Rows from block 2, named by matrix and row number. Rows with one number belong to one channel. Each number is 50 + 10 x the weight over its row's rms, rounded and kept within 0 to 99. All counts start at 0. After the name is the row's rms in percent of the matrix's.
# convs1: first pointwise conv (model.blocks.2.convs.1.weight, 160x128x1), inputs 64-127
# convs3: second pointwise conv (model.blocks.2.convs.3.weight, 160x160x1, transposed), outputs 54-107
convs1.44 094:45 62 51 34 56 73 48 58 29 46 52 54 63 54 40 46 44 42 50 45 32 57 55 55 42 49 42 38 51 36 47 69 64 39 50 51 52 51 30 52 54 55 56 29 58 57 56 38 49 43 38 43 45 50 44 56 32 46 65 37 45 34 50 46
convs3.44 097:54 50 55 43 49 44 51 61 30 52 53 52 50 40 51 75 45 50 46 74 48 50 49 38 47 36 47 47 64 53 69 54 42 53 56 57 50 42 46 45 58 29 54 52 38 62 51 57 55 46 47 21 52 66
convs1.45 098:63 52 53 37 72 60 46 49 53 51 19 56 50 46 71 45 54 40 50 65 63 54 59 46 53 30 55 51 41 60 54 44 61 45 55 43 51 44 65 34 60 61 45 40 55 38 70 50 40 53 40 57 58 31 58 53 50 52 47 47 32 48 55 38
convs3.45 099:52 49 51 49 54 55 57 48 60 52 44 46 49 50 51 57 43 57 77 49 37 62 42 60 54 45 43 41 47 64 57 77 65 58 70 53 52 49 55 57 54 59 45 45 49 56 47 33 57 33 45 44 53 50
convs1.46 101:45 50 40 50 43 53 52 45 58 44 38 46 62 46 55 36 50 45 38 57 49 50 44 52 54 33 44 37 48 48 47 48 35 50 57 43 52 46 42 55 28 27 53 60 50 43 50 49 45 54 44 57 35 42 47 75 55 35 40 38 21 45 39 36
convs3.46 112:57 47 26 60 55 54 54 51 40 36 56 64 43 59 47 53 54 63 60 54 53 35 40 44 27 66 43 37 38 58 63 62 42 52 61 48 53 49 59 51 59 49 60 42 50 39 68 66 49 52 70 42 45 54
convs1.47 097:48 60 52 58 49 67 61 50 52 52 39 41 52 49 42 35 40 25 59 40 59 67 54 66 66 37 30 56 37 40 59 47 43 43 50 39 43 50 27 59 54 50 51 60 46 45 64 44 55 48 37 42 50 68 54 64 40 43 50 45 46 63 54 63
convs3.47 097:45 40 72 27 35 59 46 70 52 65 46 60 50 59 53 31 53 49 47 89 48 51 52 54 43 53 45 60 59 46 49 45 59 41 38 60 48 39 40 47 54 55 35 56 53 48 54 59 47 45 38 53 48 41
convs1.48 092:44 50 47 49 46 63 43 32 59 48 42 50 50 38 65 46 45 59 40 45 63 52 30 44 55 65 47 48 43 50 49 32 39 45 37 72 37 53 53 38 43 38 36 57 70 63 35 61 50 50 42 56 49 24 46 61 36 53 48 24 52 41 77 36
convs3.48 089:64 49 43 30 44 64 22 44 32 43 55 42 57 37 46 54 61 50 56 36 50 42 52 57 60 32 50 62 72 49 63 41 54 55 54 49 45 55 44 44 55 49 48 45 44 68 50 43 60 46 48 49 46 55
convs1.49 065:43 60 55 51 49 64 80 58 37 46 37 55 37 51 65 46 51 48 57 60 37 37 62 25 49 49 54 56 36 62 60 40 30 41 49 43 45 30 49 36 47 56 48 61 45 52 46 42 50 45 47 52 58 50 54 45 56 41 55 50 39 83 41 52
convs3.49 070:47 37 44 47 54 53 48 46 54 69 53 31 51 50 48 39 54 53 32 51 55 67 60 46 43 32 48 47 64 46 34 54 26 62 47 47 59 50 42 48 51 38 57 61 52 63 62 35 76 54 46 73 39 40
convs1.50 117:23 37 56 68 47 35 24 38 54 50 44 58 53 68 49 50 89 39 48 54 47 64 51 38 49 52 36 69 54 64 59 46 54 53 49 57 34 47 59 58 48 49 57 47 57 47 54 76 58 50 38 46 60 49 57 46 36 50 59 62 55 46 59 37
convs3.50 106:57 70 75 59 54 71 63 43 40 47 54 40 45 59 39 54 65 43 29 44 34 59 56 51 55 49 52 58 50 38 59 63 49 49 50 67 52 46 46 50 50 20 57 64 49 42 71 39 55 48 37 46 62 45
convs1.51 090:57 56 47 46 50 47 67 51 71 61 53 56 36 60 51 48 53 38 50 44 45 55 45 47 55 48 60 47 34 55 51 56 39 57 83 30 47 49 48 64 51 58 36 65 46 52 62 36 61 55 41 47 27 35 47 50 62 49 33 45 35 45 55 65
convs3.51 090:41 48 65 51 54 32 62 54 58 50 39 59 45 51 64 43 40 55 70 24 45 45 41 40 34 41 47 33 32 40 47 61 56 53 43 39 44 54 61 48 54 59 51 40 53 51 36 45 39 47 44 43 51 56
convs1.52 097:50 45 35 45 47 40 42 62 53 44 27 43 58 46 56 39 51 50 63 66 55 62 42 41 64 34 47 56 38 54 67 53 55 50 52 35 65 42 33 23 29 55 55 45 40 46 46 52 58 59 30 50 44 40 40 43 53 46 47 51 39 82 48 36
convs3.52 102:52 47 67 54 46 57 53 51 49 40 48 46 42 46 56 49 49 65 63 58 49 46 64 51 59 61 24 47 64 35 60 55 43 64 41 46 69 64 53 68 40 44 40 61 60 61 55 45 48 62 52 63 43 60
convs1.53 107:47 64 58 53 46 57 57 64 38 56 34 56 55 63 61 44 48 55 49 47 47 46 57 45 51 51 51 51 59 49 50 39 66 53 80 50 38 47 16 49 44 58 59 61 40 31 54 17 52 58 61 43 59 58 39 55 47 58 57 48 51 35 38 58
convs3.53 111:64 53 53 54 50 42 55 51 45 45 46 58 49 53 65 71 38 56 54 51 50 40 57 54 43 43 65 44 32 53 59 31 47 50 54 53 45 44 62 70 46 39 68 40 50 72 57 44 46 56 39 47 56 43
convs1.54 111:52 46 53 54 28 57 63 73 48 52 58 51 57 61 40 54 41 42 47 49 53 50 62 42 69 44 51 57 51 54 51 42 61 54 54 41 40 39 58 41 52 61 55 63 63 57 55 44 38 49 53 35 57 40 52 41 41 64 60 48 66 52 42 45
convs3.54 104:46 66 57 47 41 64 33 56 40 26 58 32 47 42 52 49 51 45 48 50 50 53 39 49 53 51 55 52 35 40 53 61 79 43 43 45 43 51 50 33 41 42 51 44 62 51 39 51 33 55 41 44 67 62
convs1.55 084:63 45 50 48 53 36 53 55 47 68 58 45 41 63 54 37 51 52 62 66 38 50 67 52 47 41 58 63 30 59 40 57 52 54 47 58 25 58 43 51 45 50 48 50 52 62 37 63 41 41 57 70 51 48 48 55 51 44 47 48 38 33 29 50
convs3.55 103:70 36 55 50 48 41 50 52 50 44 61 47 63 30 48 45 52 41 52 49 46 48 56 35 56 43 55 58 44 62 54 48 53 43 34 48 56 64 50 55 48 58 65 66 77 56 45 52 66 51 47 38 50 48
convs1.56 107:63 59 50 60 61 55 38 34 65 48 59 51 51 37 41 54 67 63 50 71 72 48 62 46 53 44 65 53 46 51 37 39 35 43 59 52 48 58 41 39 48 64 48 43 51 59 44 62 40 50 42 63 35 34 47 54 48 54 76 48 27 61 61 49
convs3.56 105:59 45 42 40 67 46 40 48 46 37 55 50 54 34 58 57 47 35 44 58 64 55 38 52 57 48 47 51 49 50 47 42 55 43 51 48 53 68 59 52 41 57 45 49 37 21 60 29 41 42 51 66 37 50
convs1.57 101:43 38 35 54 73 47 53 46 57 48 34 56 60 48 54 43 35 46 57 53 55 44 52 58 43 39 57 48 32 63 54 57 49 59 55 56 43 44 60 63 43 40 43 55 62 56 57 61 53 49 37 35 39 31 68 51 37 59 38 35 45 55 58 42
convs3.57 100:58 57 61 49 38 48 52 62 68 27 48 50 79 53 37 52 58 66 33 53 50 46 61 36 54 64 63 64 60 45 36 50 48 52 61 55 55 40 51 52 55 36 62 51 48 74 40 55 57 53 55 45 30 51
convs1.58 107:72 41 50 51 51 52 47 34 65 46 51 47 62 52 49 40 47 54 52 66 51 60 50 34 47 48 49 56 48 66 45 75 56 57 71 43 46 62 51 42 30 47 59 41 50 43 57 51 45 76 47 50 60 45 46 36 51 61 56 53 44 51 45 38
convs3.58 108:48 52 77 43 61 54 48 48 52 46 49 36 52 47 43 54 60 55 53 60 60 44 55 52 46 45 41 44 39 53 43 54 57 35 61 56 49 42 58 61 47 44 26 66 72 51 56 49 56 50 56 43 36 28
convs1.59 093:30 46 34 44 59 45 52 45 48 36 64 52 47 53 33 55 43 42 59 54 27 42 50 46 57 79 36 53 56 51 53 31 57 54 47 46 42 52 52 35 58 54 43 49 30 53 50 53 58 45 61 45 44 71 50 48 50 50 49 43 49 75 53 37
convs3.59 086:65 49 57 62 61 52 56 38 56 58 42 40 55 40 48 45 45 55 66 60 52 56 42 52 53 65 60 63 51 64 57 47 38 47 33 59 53 51 58 42 48 65 39 58 38 59 43 39 49 51 70 54 65 54
convs1.60 092:58 47 45 47 54 46 38 57 59 51 55 50 53 31 56 59 35 38 49 25 45 57 46 50 57 39 47 19 49 52 51 51 32 46 48 70 45 39 51 43 54 51 54 64 39 56 46 49 42 42 54 58 54 51 49 50 64 40 50 56 54 35 53 56
convs3.60 111:66 69 56 60 66 59 52 39 55 59 50 27 54 57 55 61 39 60 52 64 46 35 66 60 35 52 50 41 48 50 46 34 55 49 45 51 51 41 52 56 57 53 55 40 52 65 59 37 43 69 61 39 52 49
convs1.61 108:14 49 34 50 50 47 50 48 47 36 35 53 63 44 39 56 39 54 58 42 48 47 48 47 46 53 48 55 41 48 27 41 49 57 54 53 65 44 48 67 56 31 45 62 60 48 55 60 50 56 40 42 46 49 57 56 44 52 40 69 37 47 46 54
convs3.61 106:49 53 54 55 46 64 16 51 49 54 55 55 58 48 55 50 45 68 60 64 42 43 55 49 43 44 66 42 55 60 52 54 59 53 61 56 46 34 70 43 51 55 47 49 52 51 51 48 69 36 44 50 64 44
convs1.62 092:50 46 48 35 39 40 37 63 44 37 46 55 71 40 37 41 49 59 55 44 40 49 51 45 67 47 45 61 49 51 66 55 51 34 55 49 46 40 50 61 48 51 70 63 31 52 51 52 58 64 69 50 56 70 54 49 40 57 49 45 67 48 43 45
convs3.62 097:47 52 43 28 39 43 47 59 46 51 67 56 35 58 51 40 43 26 48 37 50 65 56 45 52 40 51 58 43 64 49 50 59 44 61 46 43 56 54 53 38 49 59 46 46 48 48 64 37 59 23 53 42 66
convs1.63 105:33 46 41 42 50 54 46 54 48 61 48 42 52 59 42 53 35 42 61 58 53 38 50 55 55 48 49 43 37 46 37 47 34 65 47 61 33 37 53 56 41 38 62 51 42 53 84 68 47 51 44 45 57 55 46 36 43 58 53 74 50 45 39 64
convs3.63 108:41 67 39 51 58 64 34 65 48 44 52 56 38 43 49 64 39 38 46 46 47 49 57 47 46 50 55 36 45 46 37 53 34 53 35 67 61 34 53 53 57 40 41 57 52 38 63 46 46 57 41 42 64 35
convs1.64 098:60 50 47 56 53 45 45 56 41 49 44 51 54 35 35 64 47 46 44 49 48 32 80 54 51 37 26 50 48 54 50 70 45 51 55 32 49 29 60 55 17 41 57 45 54 48 50 31 47 48 31 48 53 61 55 40 50 47 53 51 59 57 42 56
convs3.64 100:56 51 50 54 65 48 37 62 44 54 64 76 51 52 37 55 37 52 42 12 53 50 61 48 45 47 36 35 48 31 51 48 47 41 47 39 44 52 52 53 60 52 49 51 61 57 53 50 52 53 42 50 48 63
convs1.65 109:39 54 46 43 36 61 46 50 50 42 32 61 58 44 49 69 42 55 46 53 39 76 49 32 46 48 48 58 64 55 43 58 56 59 61 54 46 59 49 61 47 41 74 50 42 52 77 54 43 33 64 53 44 56 49 60 56 75 54 45 35 42 30 56
convs3.65 116:58 48 40 56 35 53 53 52 48 51 52 49 50 76 55 46 56 59 40 32 61 42 59 77 31 55 36 54 39 34 55 57 54 49 34 62 39 50 56 75 52 43 39 55 47 50 50 46 49 14 51 41 77 39
convs1.66 101:55 48 43 18 47 38 55 55 29 35 60 48 45 59 63 57 64 48 59 62 47 56 69 58 35 37 54 54 47 71 43 59 66 66 53 24 58 45 54 52 30 53 56 51 64 47 45 42 45 66 59 63 50 69 56 53 58 43 51 50 41 47 48 39
convs3.66 103:57 44 43 42 51 41 64 61 36 49 46 54 65 51 36 52 50 56 55 48 36 56 48 53 44 47 54 59 53 47 82 56 71 58 40 58 45 51 53 60 36 59 36 49 59 52 59 35 36 48 48 58 46 60
convs1.67 088:37 47 53 46 58 38 62 50 57 64 42 60 49 64 54 61 50 53 62 53 58 50 38 52 42 44 47 53 50 57 65 37 64 58 60 69 44 74 48 26 60 59 46 53 52 34 45 57 48 31 56 49 51 56 61 41 48 39 58 48 65 61 39 51
convs3.67 089:58 66 53 67 50 59 58 37 58 35 43 34 35 59 45 46 66 48 38 52 46 30 50 64 48 54 47 49 49 38 67 54 64 51 54 39 50 58 55 31 44 42 48 57 43 44 71 57 60 56 35 77 42 50
convs1.68 104:51 55 50 43 49 53 37 66 75 45 48 60 64 56 53 48 44 54 52 52 56 54 53 55 51 38 62 38 51 55 39 45 43 30 74 41 52 51 52 49 38 63 38 51 53 51 61 44 43 54 33 33 46 48 51 39 34 52 50 20 51 46 57 72
convs3.68 093:55 68 58 52 40 43 45 44 55 39 51 49 54 61 54 34 62 49 50 60 59 63 73 42 50 53 58 60 54 67 41 34 54 46 32 57 46 38 43 94 45 60 44 47 56 50 43 65 51 54 37 42 41 41
convs1.69 097:58 48 40 37 45 69 41 52 63 46 70 37 63 56 68 51 43 49 51 63 46 44 58 49 20 38 66 52 63 53 60 44 46 62 45 48 42 73 53 43 47 45 35 51 48 53 65 48 63 47 79 40 60 37 40 42 74 35 42 58 54 57 49 53
convs3.69 097:45 46 50 46 57 50 50 58 42 65 53 52 52 45 43 51 51 52 52 35 61 51 37 66 46 56 42 64 54 47 48 58 44 36 47 57 62 41 50 46 69 52 50 62 50 43 47 42 75 61 43 58 78 46
convs1.70 112:55 48 48 55 62 44 41 33 67 31 41 58 56 52 53 64 25 51 46 56 46 52 55 45 64 51 54 49 69 62 49 43 41 34 63 52 50 54 65 48 58 61 64 62 39 49 59 51 59 46 43 50 43 49 50 56 61 42 77 58 56 50 36 45
convs3.70 096:45 34 44 80 42 52 46 61 48 46 43 40 59 62 62 61 53 44 44 50 45 48 74 72 43 67 59 62 47 46 49 28 55 70 57 51 58 67 53 53 43 50 59 66 50 57 52 52 47 61 44 50 49 47
convs1.71 086:47 43 33 47 45 53 45 50 63 78 28 48 44 62 49 50 41 39 48 50 49 40 50 52 46 76 59 47 29 45 48 45 46 68 54 52 33 64 63 66 48 50 45 52 54 50 41 54 38 37 62 53 65 75 50 64 50 48 57 50 63 44 72 54
convs3.71 083:34 45 37 35 40 62 58 46 41 52 52 54 64 44 56 41 61 35 52 49 55 57 44 41 41 76 50 62 36 64 47 51 48 55 42 61 52 46 52 65 69 42 46 44 53 54 62 41 50 64 41 63 56 42
convs1.72 068:65 51 54 47 39 40 35 47 48 53 53 69 58 36 48 60 41 49 54 66 53 49 47 42 46 52 42 54 44 58 24 61 38 31 39 44 50 34 33 57 52 46 44 45 43 44 57 56 53 62 51 33 77 52 72 38 55 59 81 37 62 39 66 49
convs3.72 082:43 54 76 47 46 46 59 60 52 50 31 56 52 39 51 74 63 45 53 46 44 56 51 48 71 62 49 63 48 59 52 68 53 46 60 53 53 45 46 50 39 47 50 56 50 43 50 47 45 51 66 64 47 53
convs1.73 091:54 55 42 52 69 55 41 50 53 25 42 53 48 57 69 63 28 51 54 34 39 48 52 29 52 61 56 23 41 27 61 51 54 58 53 55 34 49 44 51 60 41 41 67 71 49 47 54 64 50 45 63 49 69 56 36 39 45 40 35 54 46 59 43
convs3.73 092:47 67 65 55 50 49 54 49 50 44 45 52 50 44 40 26 67 58 49 90 53 56 58 55 60 40 39 64 41 47 73 62 62 64 39 53 49 67 57 50 52 44 54 45 63 40 64 55 51 60 41 66 47 65
convs1.74 094:68 44 57 54 48 45 56 45 47 45 35 57 38 50 49 34 60 44 58 42 52 54 53 53 37 29 54 40 50 50 37 44 46 47 48 48 55 45 57 46 53 54 73 54 34 66 44 59 28 43 49 47 51 63 73 50 52 43 51 46 37 53 38 39
convs3.74 092:50 45 57 48 44 49 53 49 42 51 62 42 44 51 41 40 50 43 51 46 57 55 40 53 55 47 47 57 62 45 54 63 49 66 42 51 43 48 44 48 46 37 49 32 50 49 48 47 28 52 60 43 49 52
convs1.75 101:59 47 58 40 47 63 66 57 55 60 48 63 49 55 69 37 34 44 61 56 53 59 42 43 47 52 54 48 42 41 63 56 29 70 63 49 52 60 49 52 51 51 35 49 43 54 55 41 49 61 37 36 50 54 53 45 43 42 50 52 48 51 59 39
convs3.75 100:38 31 41 39 49 52 34 47 53 51 53 66 61 51 56 60 33 66 54 49 42 30 32 49 56 41 43 35 54 46 29 54 51 53 48 63 45 59 53 42 57 67 52 50 54 47 48 34 46 57 50 50 52 51
convs1.76 111:54 31 40 63 53 63 40 35 51 45 53 49 44 39 39 44 37 53 52 45 31 66 24 75 47 51 57 35 45 57 51 55 53 43 45 48 66 50 58 56 49 49 55 78 69 49 45 31 46 48 50 48 48 55 29 58 50 60 40 46 46 36 50 51
convs3.76 109:25 48 51 32 43 45 49 50 40 48 49 77 29 63 54 38 38 53 66 48 61 42 45 50 40 53 40 35 70 41 55 72 38 66 49 60 57 52 25 44 49 44 45 55 64 42 46 65 57 31 49 49 40 61
convs1.77 099:50 64 52 67 50 58 54 49 48 33 64 60 30 29 63 33 58 51 59 43 46 43 41 42 50 58 48 47 41 53 42 56 42 42 55 66 38 50 49 58 52 50 69 56 47 43 49 51 67 52 55 50 58 45 53 50 52 35 63 50 53 63 46 46
convs3.77 094:50 42 55 41 39 51 48 54 25 70 41 47 55 61 54 50 69 37 51 53 59 67 67 41 50 39 62 51 49 60 62 62 41 41 60 49 46 49 61 31 51 43 53 53 70 47 56 50 31 49 54 63 51 66
convs1.78 115:58 49 62 52 41 44 39 50 57 59 49 45 45 48 55 56 29 49 44 55 54 54 63 59 44 55 67 56 45 49 62 37 66 50 25 41 55 74 60 40 54 42 62 53 44 37 47 64 44 45 55 47 49 61 43 52 47 59 44 55 46 28 52 49
convs3.78 112:53 39 52 53 49 32 59 46 55 45 45 53 58 71 73 52 54 40 53 35 47 49 54 50 58 51 54 52 39 53 44 52 58 54 47 45 40 35 76 37 43 49 62 46 52 55 48 54 43 47 66 44 54 53
convs1.79 092:53 55 48 57 46 56 47 54 52 37 59 48 64 60 48 42 43 40 47 42 57 49 39 52 52 57 65 48 47 57 20 53 54 58 35 54 70 43 49 60 54 59 64 61 73 53 56 35 48 58 40 50 76 33 43 46 56 30 63 38 37 38 51 55
convs3.79 090:53 45 48 38 64 47 44 43 55 51 39 52 39 43 43 40 57 55 65 45 48 56 48 48 54 50 38 42 47 52 62 41 45 49 36 50 50 55 56 49 66 60 35 50 51 49 32 48 33 57 39 51 50 58
convs1.80 101:67 50 46 49 51 46 63 51 51 57 57 56 48 43 38 47 64 57 51 44 66 27 45 62 47 59 50 43 34 42 50 49 56 55 59 39 51 87 57 48 49 45 45 57 42 61 51 59 54 48 47 50 58 32 46 52 47 43 42 41 52 43 50 54
convs3.80 098:46 48 51 37 43 65 32 47 53 45 74 49 83 52 55 66 52 37 48 63 66 62 55 39 62 44 58 46 60 61 54 50 60 40 60 53 45 50 58 56 55 42 49 37 52 42 44 43 54 39 61 31 59 61
convs1.81 094:55 64 49 43 63 50 42 50 60 49 28 57 46 50 52 37 65 49 63 53 26 47 44 66 51 68 49 39 46 51 48 44 65 34 44 62 54 67 62 53 34 50 42 46 59 67 57 37 65 44 44 55 33 54 43 42 54 45 46 50 36 47 55 64
convs3.81 100:63 52 58 60 52 43 53 36 41 56 44 68 49 56 67 57 58 60 67 50 73 56 46 63 44 70 46 62 70 36 60 51 41 61 52 16 56 60 53 61 50 37 47 51 62 63 52 47 50 51 51 47 62 48
convs1.82 100:58 47 64 53 48 40 57 59 46 49 68 58 47 54 28 57 49 48 66 49 56 50 67 51 49 54 53 54 50 50 49 50 42 47 55 65 41 25 47 56 29 54 62 34 61 53 41 38 41 76 42 30 51 51 60 45 60 43 57 44 59 47 34 47
convs3.82 094:62 64 54 50 53 42 28 51 45 78 50 38 55 52 38 68 48 36 57 16 42 41 46 44 57 50 60 48 54 64 58 39 48 51 43 53 34 38 61 48 54 51 33 49 29 59 67 41 55 53 63 50 43 57
convs1.83 107:57 36 59 58 60 49 42 57 46 49 75 55 59 61 57 45 38 46 48 50 48 43 33 37 47 45 67 62 57 54 61 64 39 15 45 44 49 50 40 53 61 43 52 42 53 43 57 42 52 50 55 42 41 47 42 49 73 43 53 74 35 81 36 49
convs3.83 101:35 36 40 53 50 28 45 70 51 45 50 41 38 43 49 49 52 39 57 54 41 59 52 51 52 43 54 36 55 52 45 41 52 46 29 47 49 60 48 34 46 33 46 46 40 51 50 25 67 31 44 51 53 60
convs1.84 110:41 16 37 47 49 46 53 51 50 63 52 56 63 67 63 57 39 52 42 39 46 66 65 65 50 44 62 31 60 51 54 31 54 54 69 44 62 43 52 49 61 68 37 42 64 44 48 54 50 46 52 49 52 53 57 57 50 53 34 57 55 49 66 53
convs3.84 098:56 54 63 54 41 70 47 46 54 55 50 38 57 41 50 60 52 56 28 44 51 47 57 65 78 46 64 74 49 34 41 43 50 52 37 39 69 50 53 48 56 38 50 51 39 71 53 44 58 52 54 33 44 52
convs1.85 115:35 61 41 37 54 44 47 52 46 50 45 49 52 56 50 59 41 55 56 56 51 58 53 69 56 49 46 52 35 59 52 45 54 55 43 54 45 63 35 44 46 63 51 35 39 27 43 50 49 51 39 62 49 26 43 48 53 35 68 44 38 66 34 53
convs3.85 111:33 44 50 49 50 49 46 56 49 50 66 47 64 54 54 38 50 43 55 54 44 62 51 44 50 47 56 52 37 58 68 56 55 29 44 38 40 50 42 37 48 53 54 54 48 53 61 49 49 49 14 49 66 63
convs1.86 074:55 51 33 52 56 47 54 49 41 56 54 44 49 57 64 39 47 32 39 64 54 48 53 38 59 35 51 54 51 45 42 34 57 48 35 44 42 53 48 56 41 56 30 34 45 50 50 70 45 50 64 49 49 49 64 48 52 66 54 29 13 41 56 44
convs3.86 084:57 39 59 54 61 51 50 44 47 49 72 30 48 34 51 43 45 63 40 50 55 64 41 44 60 63 37 58 45 58 75 57 53 48 45 76 59 45 73 38 48 50 42 46 56 49 58 73 58 53 45 49 37 48
convs1.87 116:57 56 53 44 33 70 47 56 49 43 49 37 46 48 53 43 49 38 55 34 54 68 61 62 51 52 38 57 61 48 59 48 46 47 59 50 54 26 50 49 49 62 54 42 48 46 45 46 46 47 26 63 45 49 68 33 56 45 48 50 62 42 51 23
convs3.87 112:41 25 54 45 35 64 56 38 35 37 55 46 64 43 37 40 51 72 42 40 54 52 44 52 53 50 52 50 47 56 38 54 61 54 67 51 35 51 54 41 43 51 49 39 60 46 46 52 56 55 53 45 39 65
convs1.88 112:52 52 42 55 51 45 50 36 46 58 58 58 58 70 49 61 41 48 61 62 43 47 49 58 46 44 40 57 41 61 72 50 52 55 59 48 61 53 18 48 32 51 48 51 35 33 51 29 59 41 47 63 40 55 47 58 62 55 38 39 79 60 50 35
convs3.88 113:65 58 51 68 46 48 51 55 77 41 53 64 47 54 41 68 50 46 65 53 55 49 50 36 57 56 60 54 61 40 58 70 43 56 53 45 38 46 56 54 49 52 51 49 54 48 38 62 35 52 55 57 57 49
convs1.89 097:61 39 40 44 63 50 53 55 39 51 49 34 51 35 61 72 32 66 58 58 40 58 62 54 58 45 73 49 58 56 43 61 72 42 72 69 53 43 49 59 40 50 58 46 47 46 52 44 32 48 50 44 60 59 62 62 44 58 51 43 42 46 49 29
convs3.89 096:48 47 49 54 52 51 45 63 45 57 45 39 54 25 33 55 60 41 31 66 65 31 38 33 76 38 51 50 53 52 44 61 53 45 35 39 53 42 49 67 37 59 46 61 46 37 54 52 39 55 67 42 57 47
convs1.90 116:47 47 50 47 61 36 36 38 45 51 41 55 35 59 45 58 32 51 47 45 54 52 39 59 48 62 49 41 66 49 50 58 35 44 55 53 54 53 66 59 69 68 59 60 52 64 46 44 52 40 46 50 35 56 56 43 64 58 51 65 38 54 51 52
convs3.90 110:65 50 50 52 52 47 54 40 56 45 54 51 47 46 54 42 49 45 39 49 32 51 53 60 54 43 50 45 51 64 45 32 59 49 56 40 64 35 61 50 39 34 47 51 45 75 55 44 29 48 47 61 53 69
convs1.91 103:33 36 48 52 55 58 31 49 53 41 49 58 51 64 46 47 56 45 46 55 54 50 45 64 54 59 51 24 55 56 56 55 61 41 39 60 58 63 81 53 44 59 18 48 53 55 57 47 46 45 45 57 33 30 64 60 40 40 20 53 58 36 59 56
convs3.91 105:59 48 54 43 26 37 57 31 56 58 36 38 39 56 37 64 44 55 39 53 46 50 50 36 43 58 42 48 64 52 55 50 45 50 63 69 51 62 32 59 55 56 47 68 30 59 50 48 36 58 46 55 43 49
convs1.92 107:56 49 81 38 49 40 43 50 35 64 59 47 50 51 45 40 41 48 50 53 59 71 19 50 44 62 48 57 57 63 54 59 52 52 54 48 41 36 55 48 40 53 58 24 53 39 48 51 62 64 68 60 53 52 56 43 41 63 63 49 31 47 36 43
convs3.92 108:48 55 73 56 48 45 40 46 27 40 41 51 47 59 47 33 55 52 43 43 50 61 43 50 42 69 55 36 68 63 37 46 49 49 42 31 48 56 34 55 44 54 64 47 31 61 33 59 37 60 44 36 60 51
convs1.93 102:43 56 59 72 41 50 49 51 35 41 52 32 45 65 50 42 52 37 46 34 48 57 49 46 69 27 49 46 39 42 51 42 46 39 38 53 55 49 48 58 58 77 40 70 45 36 49 57 45 55 55 71 48 51 55 36 51 64 67 21 41 68 42 44
convs3.93 096:57 43 52 38 34 49 46 55 51 46 43 57 44 63 49 54 59 47 60 54 52 48 37 52 40 36 50 48 52 59 39 52 51 70 69 46 43 38 53 55 38 61 55 49 63 50 49 48 44 41 41 28 61 43
convs1.94 104:49 46 51 69 61 58 66 66 67 66 42 65 61 27 42 66 40 50 47 52 48 65 57 49 56 49 59 56 49 57 50 49 51 47 66 39 57 41 53 51 65 71 40 42 48 49 44 60 54 48 43 53 23 49 47 48 50 57 56 42 31 48 56 36
convs3.94 102:64 27 44 67 55 47 59 55 43 47 39 45 49 44 63 46 46 56 74 64 52 49 48 47 41 65 54 60 51 48 46 65 34 29 52 55 48 83 36 64 53 50 26 61 58 52 47 39 62 48 54 45 50 46
convs1.95 086:25 55 59 66 46 54 43 54 53 61 47 76 53 43 47 55 64 54 58 55 44 40 57 53 43 56 46 41 40 58 38 50 65 70 41 48 41 32 58 38 20 51 31 63 60 47 47 44 59 42 45 32 53 56 40 29 40 49 58 39 48 43 52 34
convs3.95 100:43 47 32 54 30 55 54 54 40 55 60 50 73 51 50 38 61 44 53 50 57 58 49 54 28 35 72 65 49 65 42 60 52 51 65 56 41 50 59 50 56 40 57 57 38 38 40 49 40 62 62 46 47 58
convs1.96 098:59 46 49 49 60 60 53 44 70 35 73 54 35 46 53 53 48 48 46 59 31 63 55 41 71 79 41 42 46 52 54 49 43 51 54 34 54 61 41 44 66 44 42 42 29 38 46 61 68 50 52 48 36 47 51 50 51 49 29 51 54 59 59 47
convs3.96 096:43 46 32 51 37 58 36 58 59 45 32 48 46 60 28 44 37 54 41 50 66 45 45 51 52 48 53 38 43 34 57 56 40 57 55 57 36 48 44 37 27 32 63 39 59 41 48 51 52 55 41 69 57 51
convs1.97 098:51 69 54 38 55 69 44 52 48 66 18 40 55 51 44 44 47 51 59 50 58 61 43 44 54 58 47 53 39 36 58 43 56 48 48 44 56 48 51 68 59 74 49 59 45 52 55 43 61 51 54 60 59 53 38 52 41 38 42 60 45 61 72 51
convs3.97 089:46 43 54 38 49 61 42 48 53 52 35 59 49 35 49 52 31 48 38 71 57 40 49 54 56 40 41 50 70 35 40 52 43 55 58 49 44 47 33 51 57 54 47 67 43 60 43 69 55 54 59 63 61 52
convs1.98 098:54 51 39 37 71 41 52 65 52 52 53 53 56 51 56 50 53 34 36 42 61 48 46 49 59 44 51 28 43 53 36 54 51 50 42 49 54 58 48 50 44 45 75 58 37 53 51 34 39 53 51 54 31 55 51 58 53 47 45 40 72 26 44 41
convs3.98 104:52 29 60 48 63 42 62 44 55 52 39 51 28 58 40 44 56 42 48 52 55 55 42 51 69 42 57 51 58 42 58 51 65 50 62 43 60 46 52 48 44 29 43 64 60 58 33 68 41 64 31 42 33 50
convs1.99 110:50 50 60 56 62 52 45 46 52 59 48 43 50 64 50 46 67 60 50 61 46 47 32 65 57 45 42 62 49 59 46 47 46 38 70 69 57 41 30 55 34 48 50 49 48 39 48 48 67 39 71 45 65 50 68 50 45 51 18 38 42 52 53 44
convs3.99 107:43 49 69 41 58 44 43 51 57 46 40 43 44 51 41 56 30 65 55 52 39 41 75 67 60 56 45 63 40 59 43 46 64 35 56 44 50 51 62 51 54 53 39 63 48 50 67 58 65 50 46 53 67 56
convs1.100 094:50 72 30 33 44 55 33 50 52 75 35 52 50 39 41 38 63 49 47 58 41 38 52 45 71 46 54 53 51 31 56 56 41 48 44 47 46 51 46 55 42 42 58 47 70 65 52 51 70 41 54 47 58 59 51 35 55 63 32 45 46 48 68 49
convs3.100 083:37 47 42 52 74 65 32 53 41 60 50 63 57 57 46 44 47 51 47 57 48 41 63 52 54 35 56 54 56 42 37 51 52 47 54 38 47 49 52 67 69 40 39 43 50 52 58 45 41 49 58 40 53 34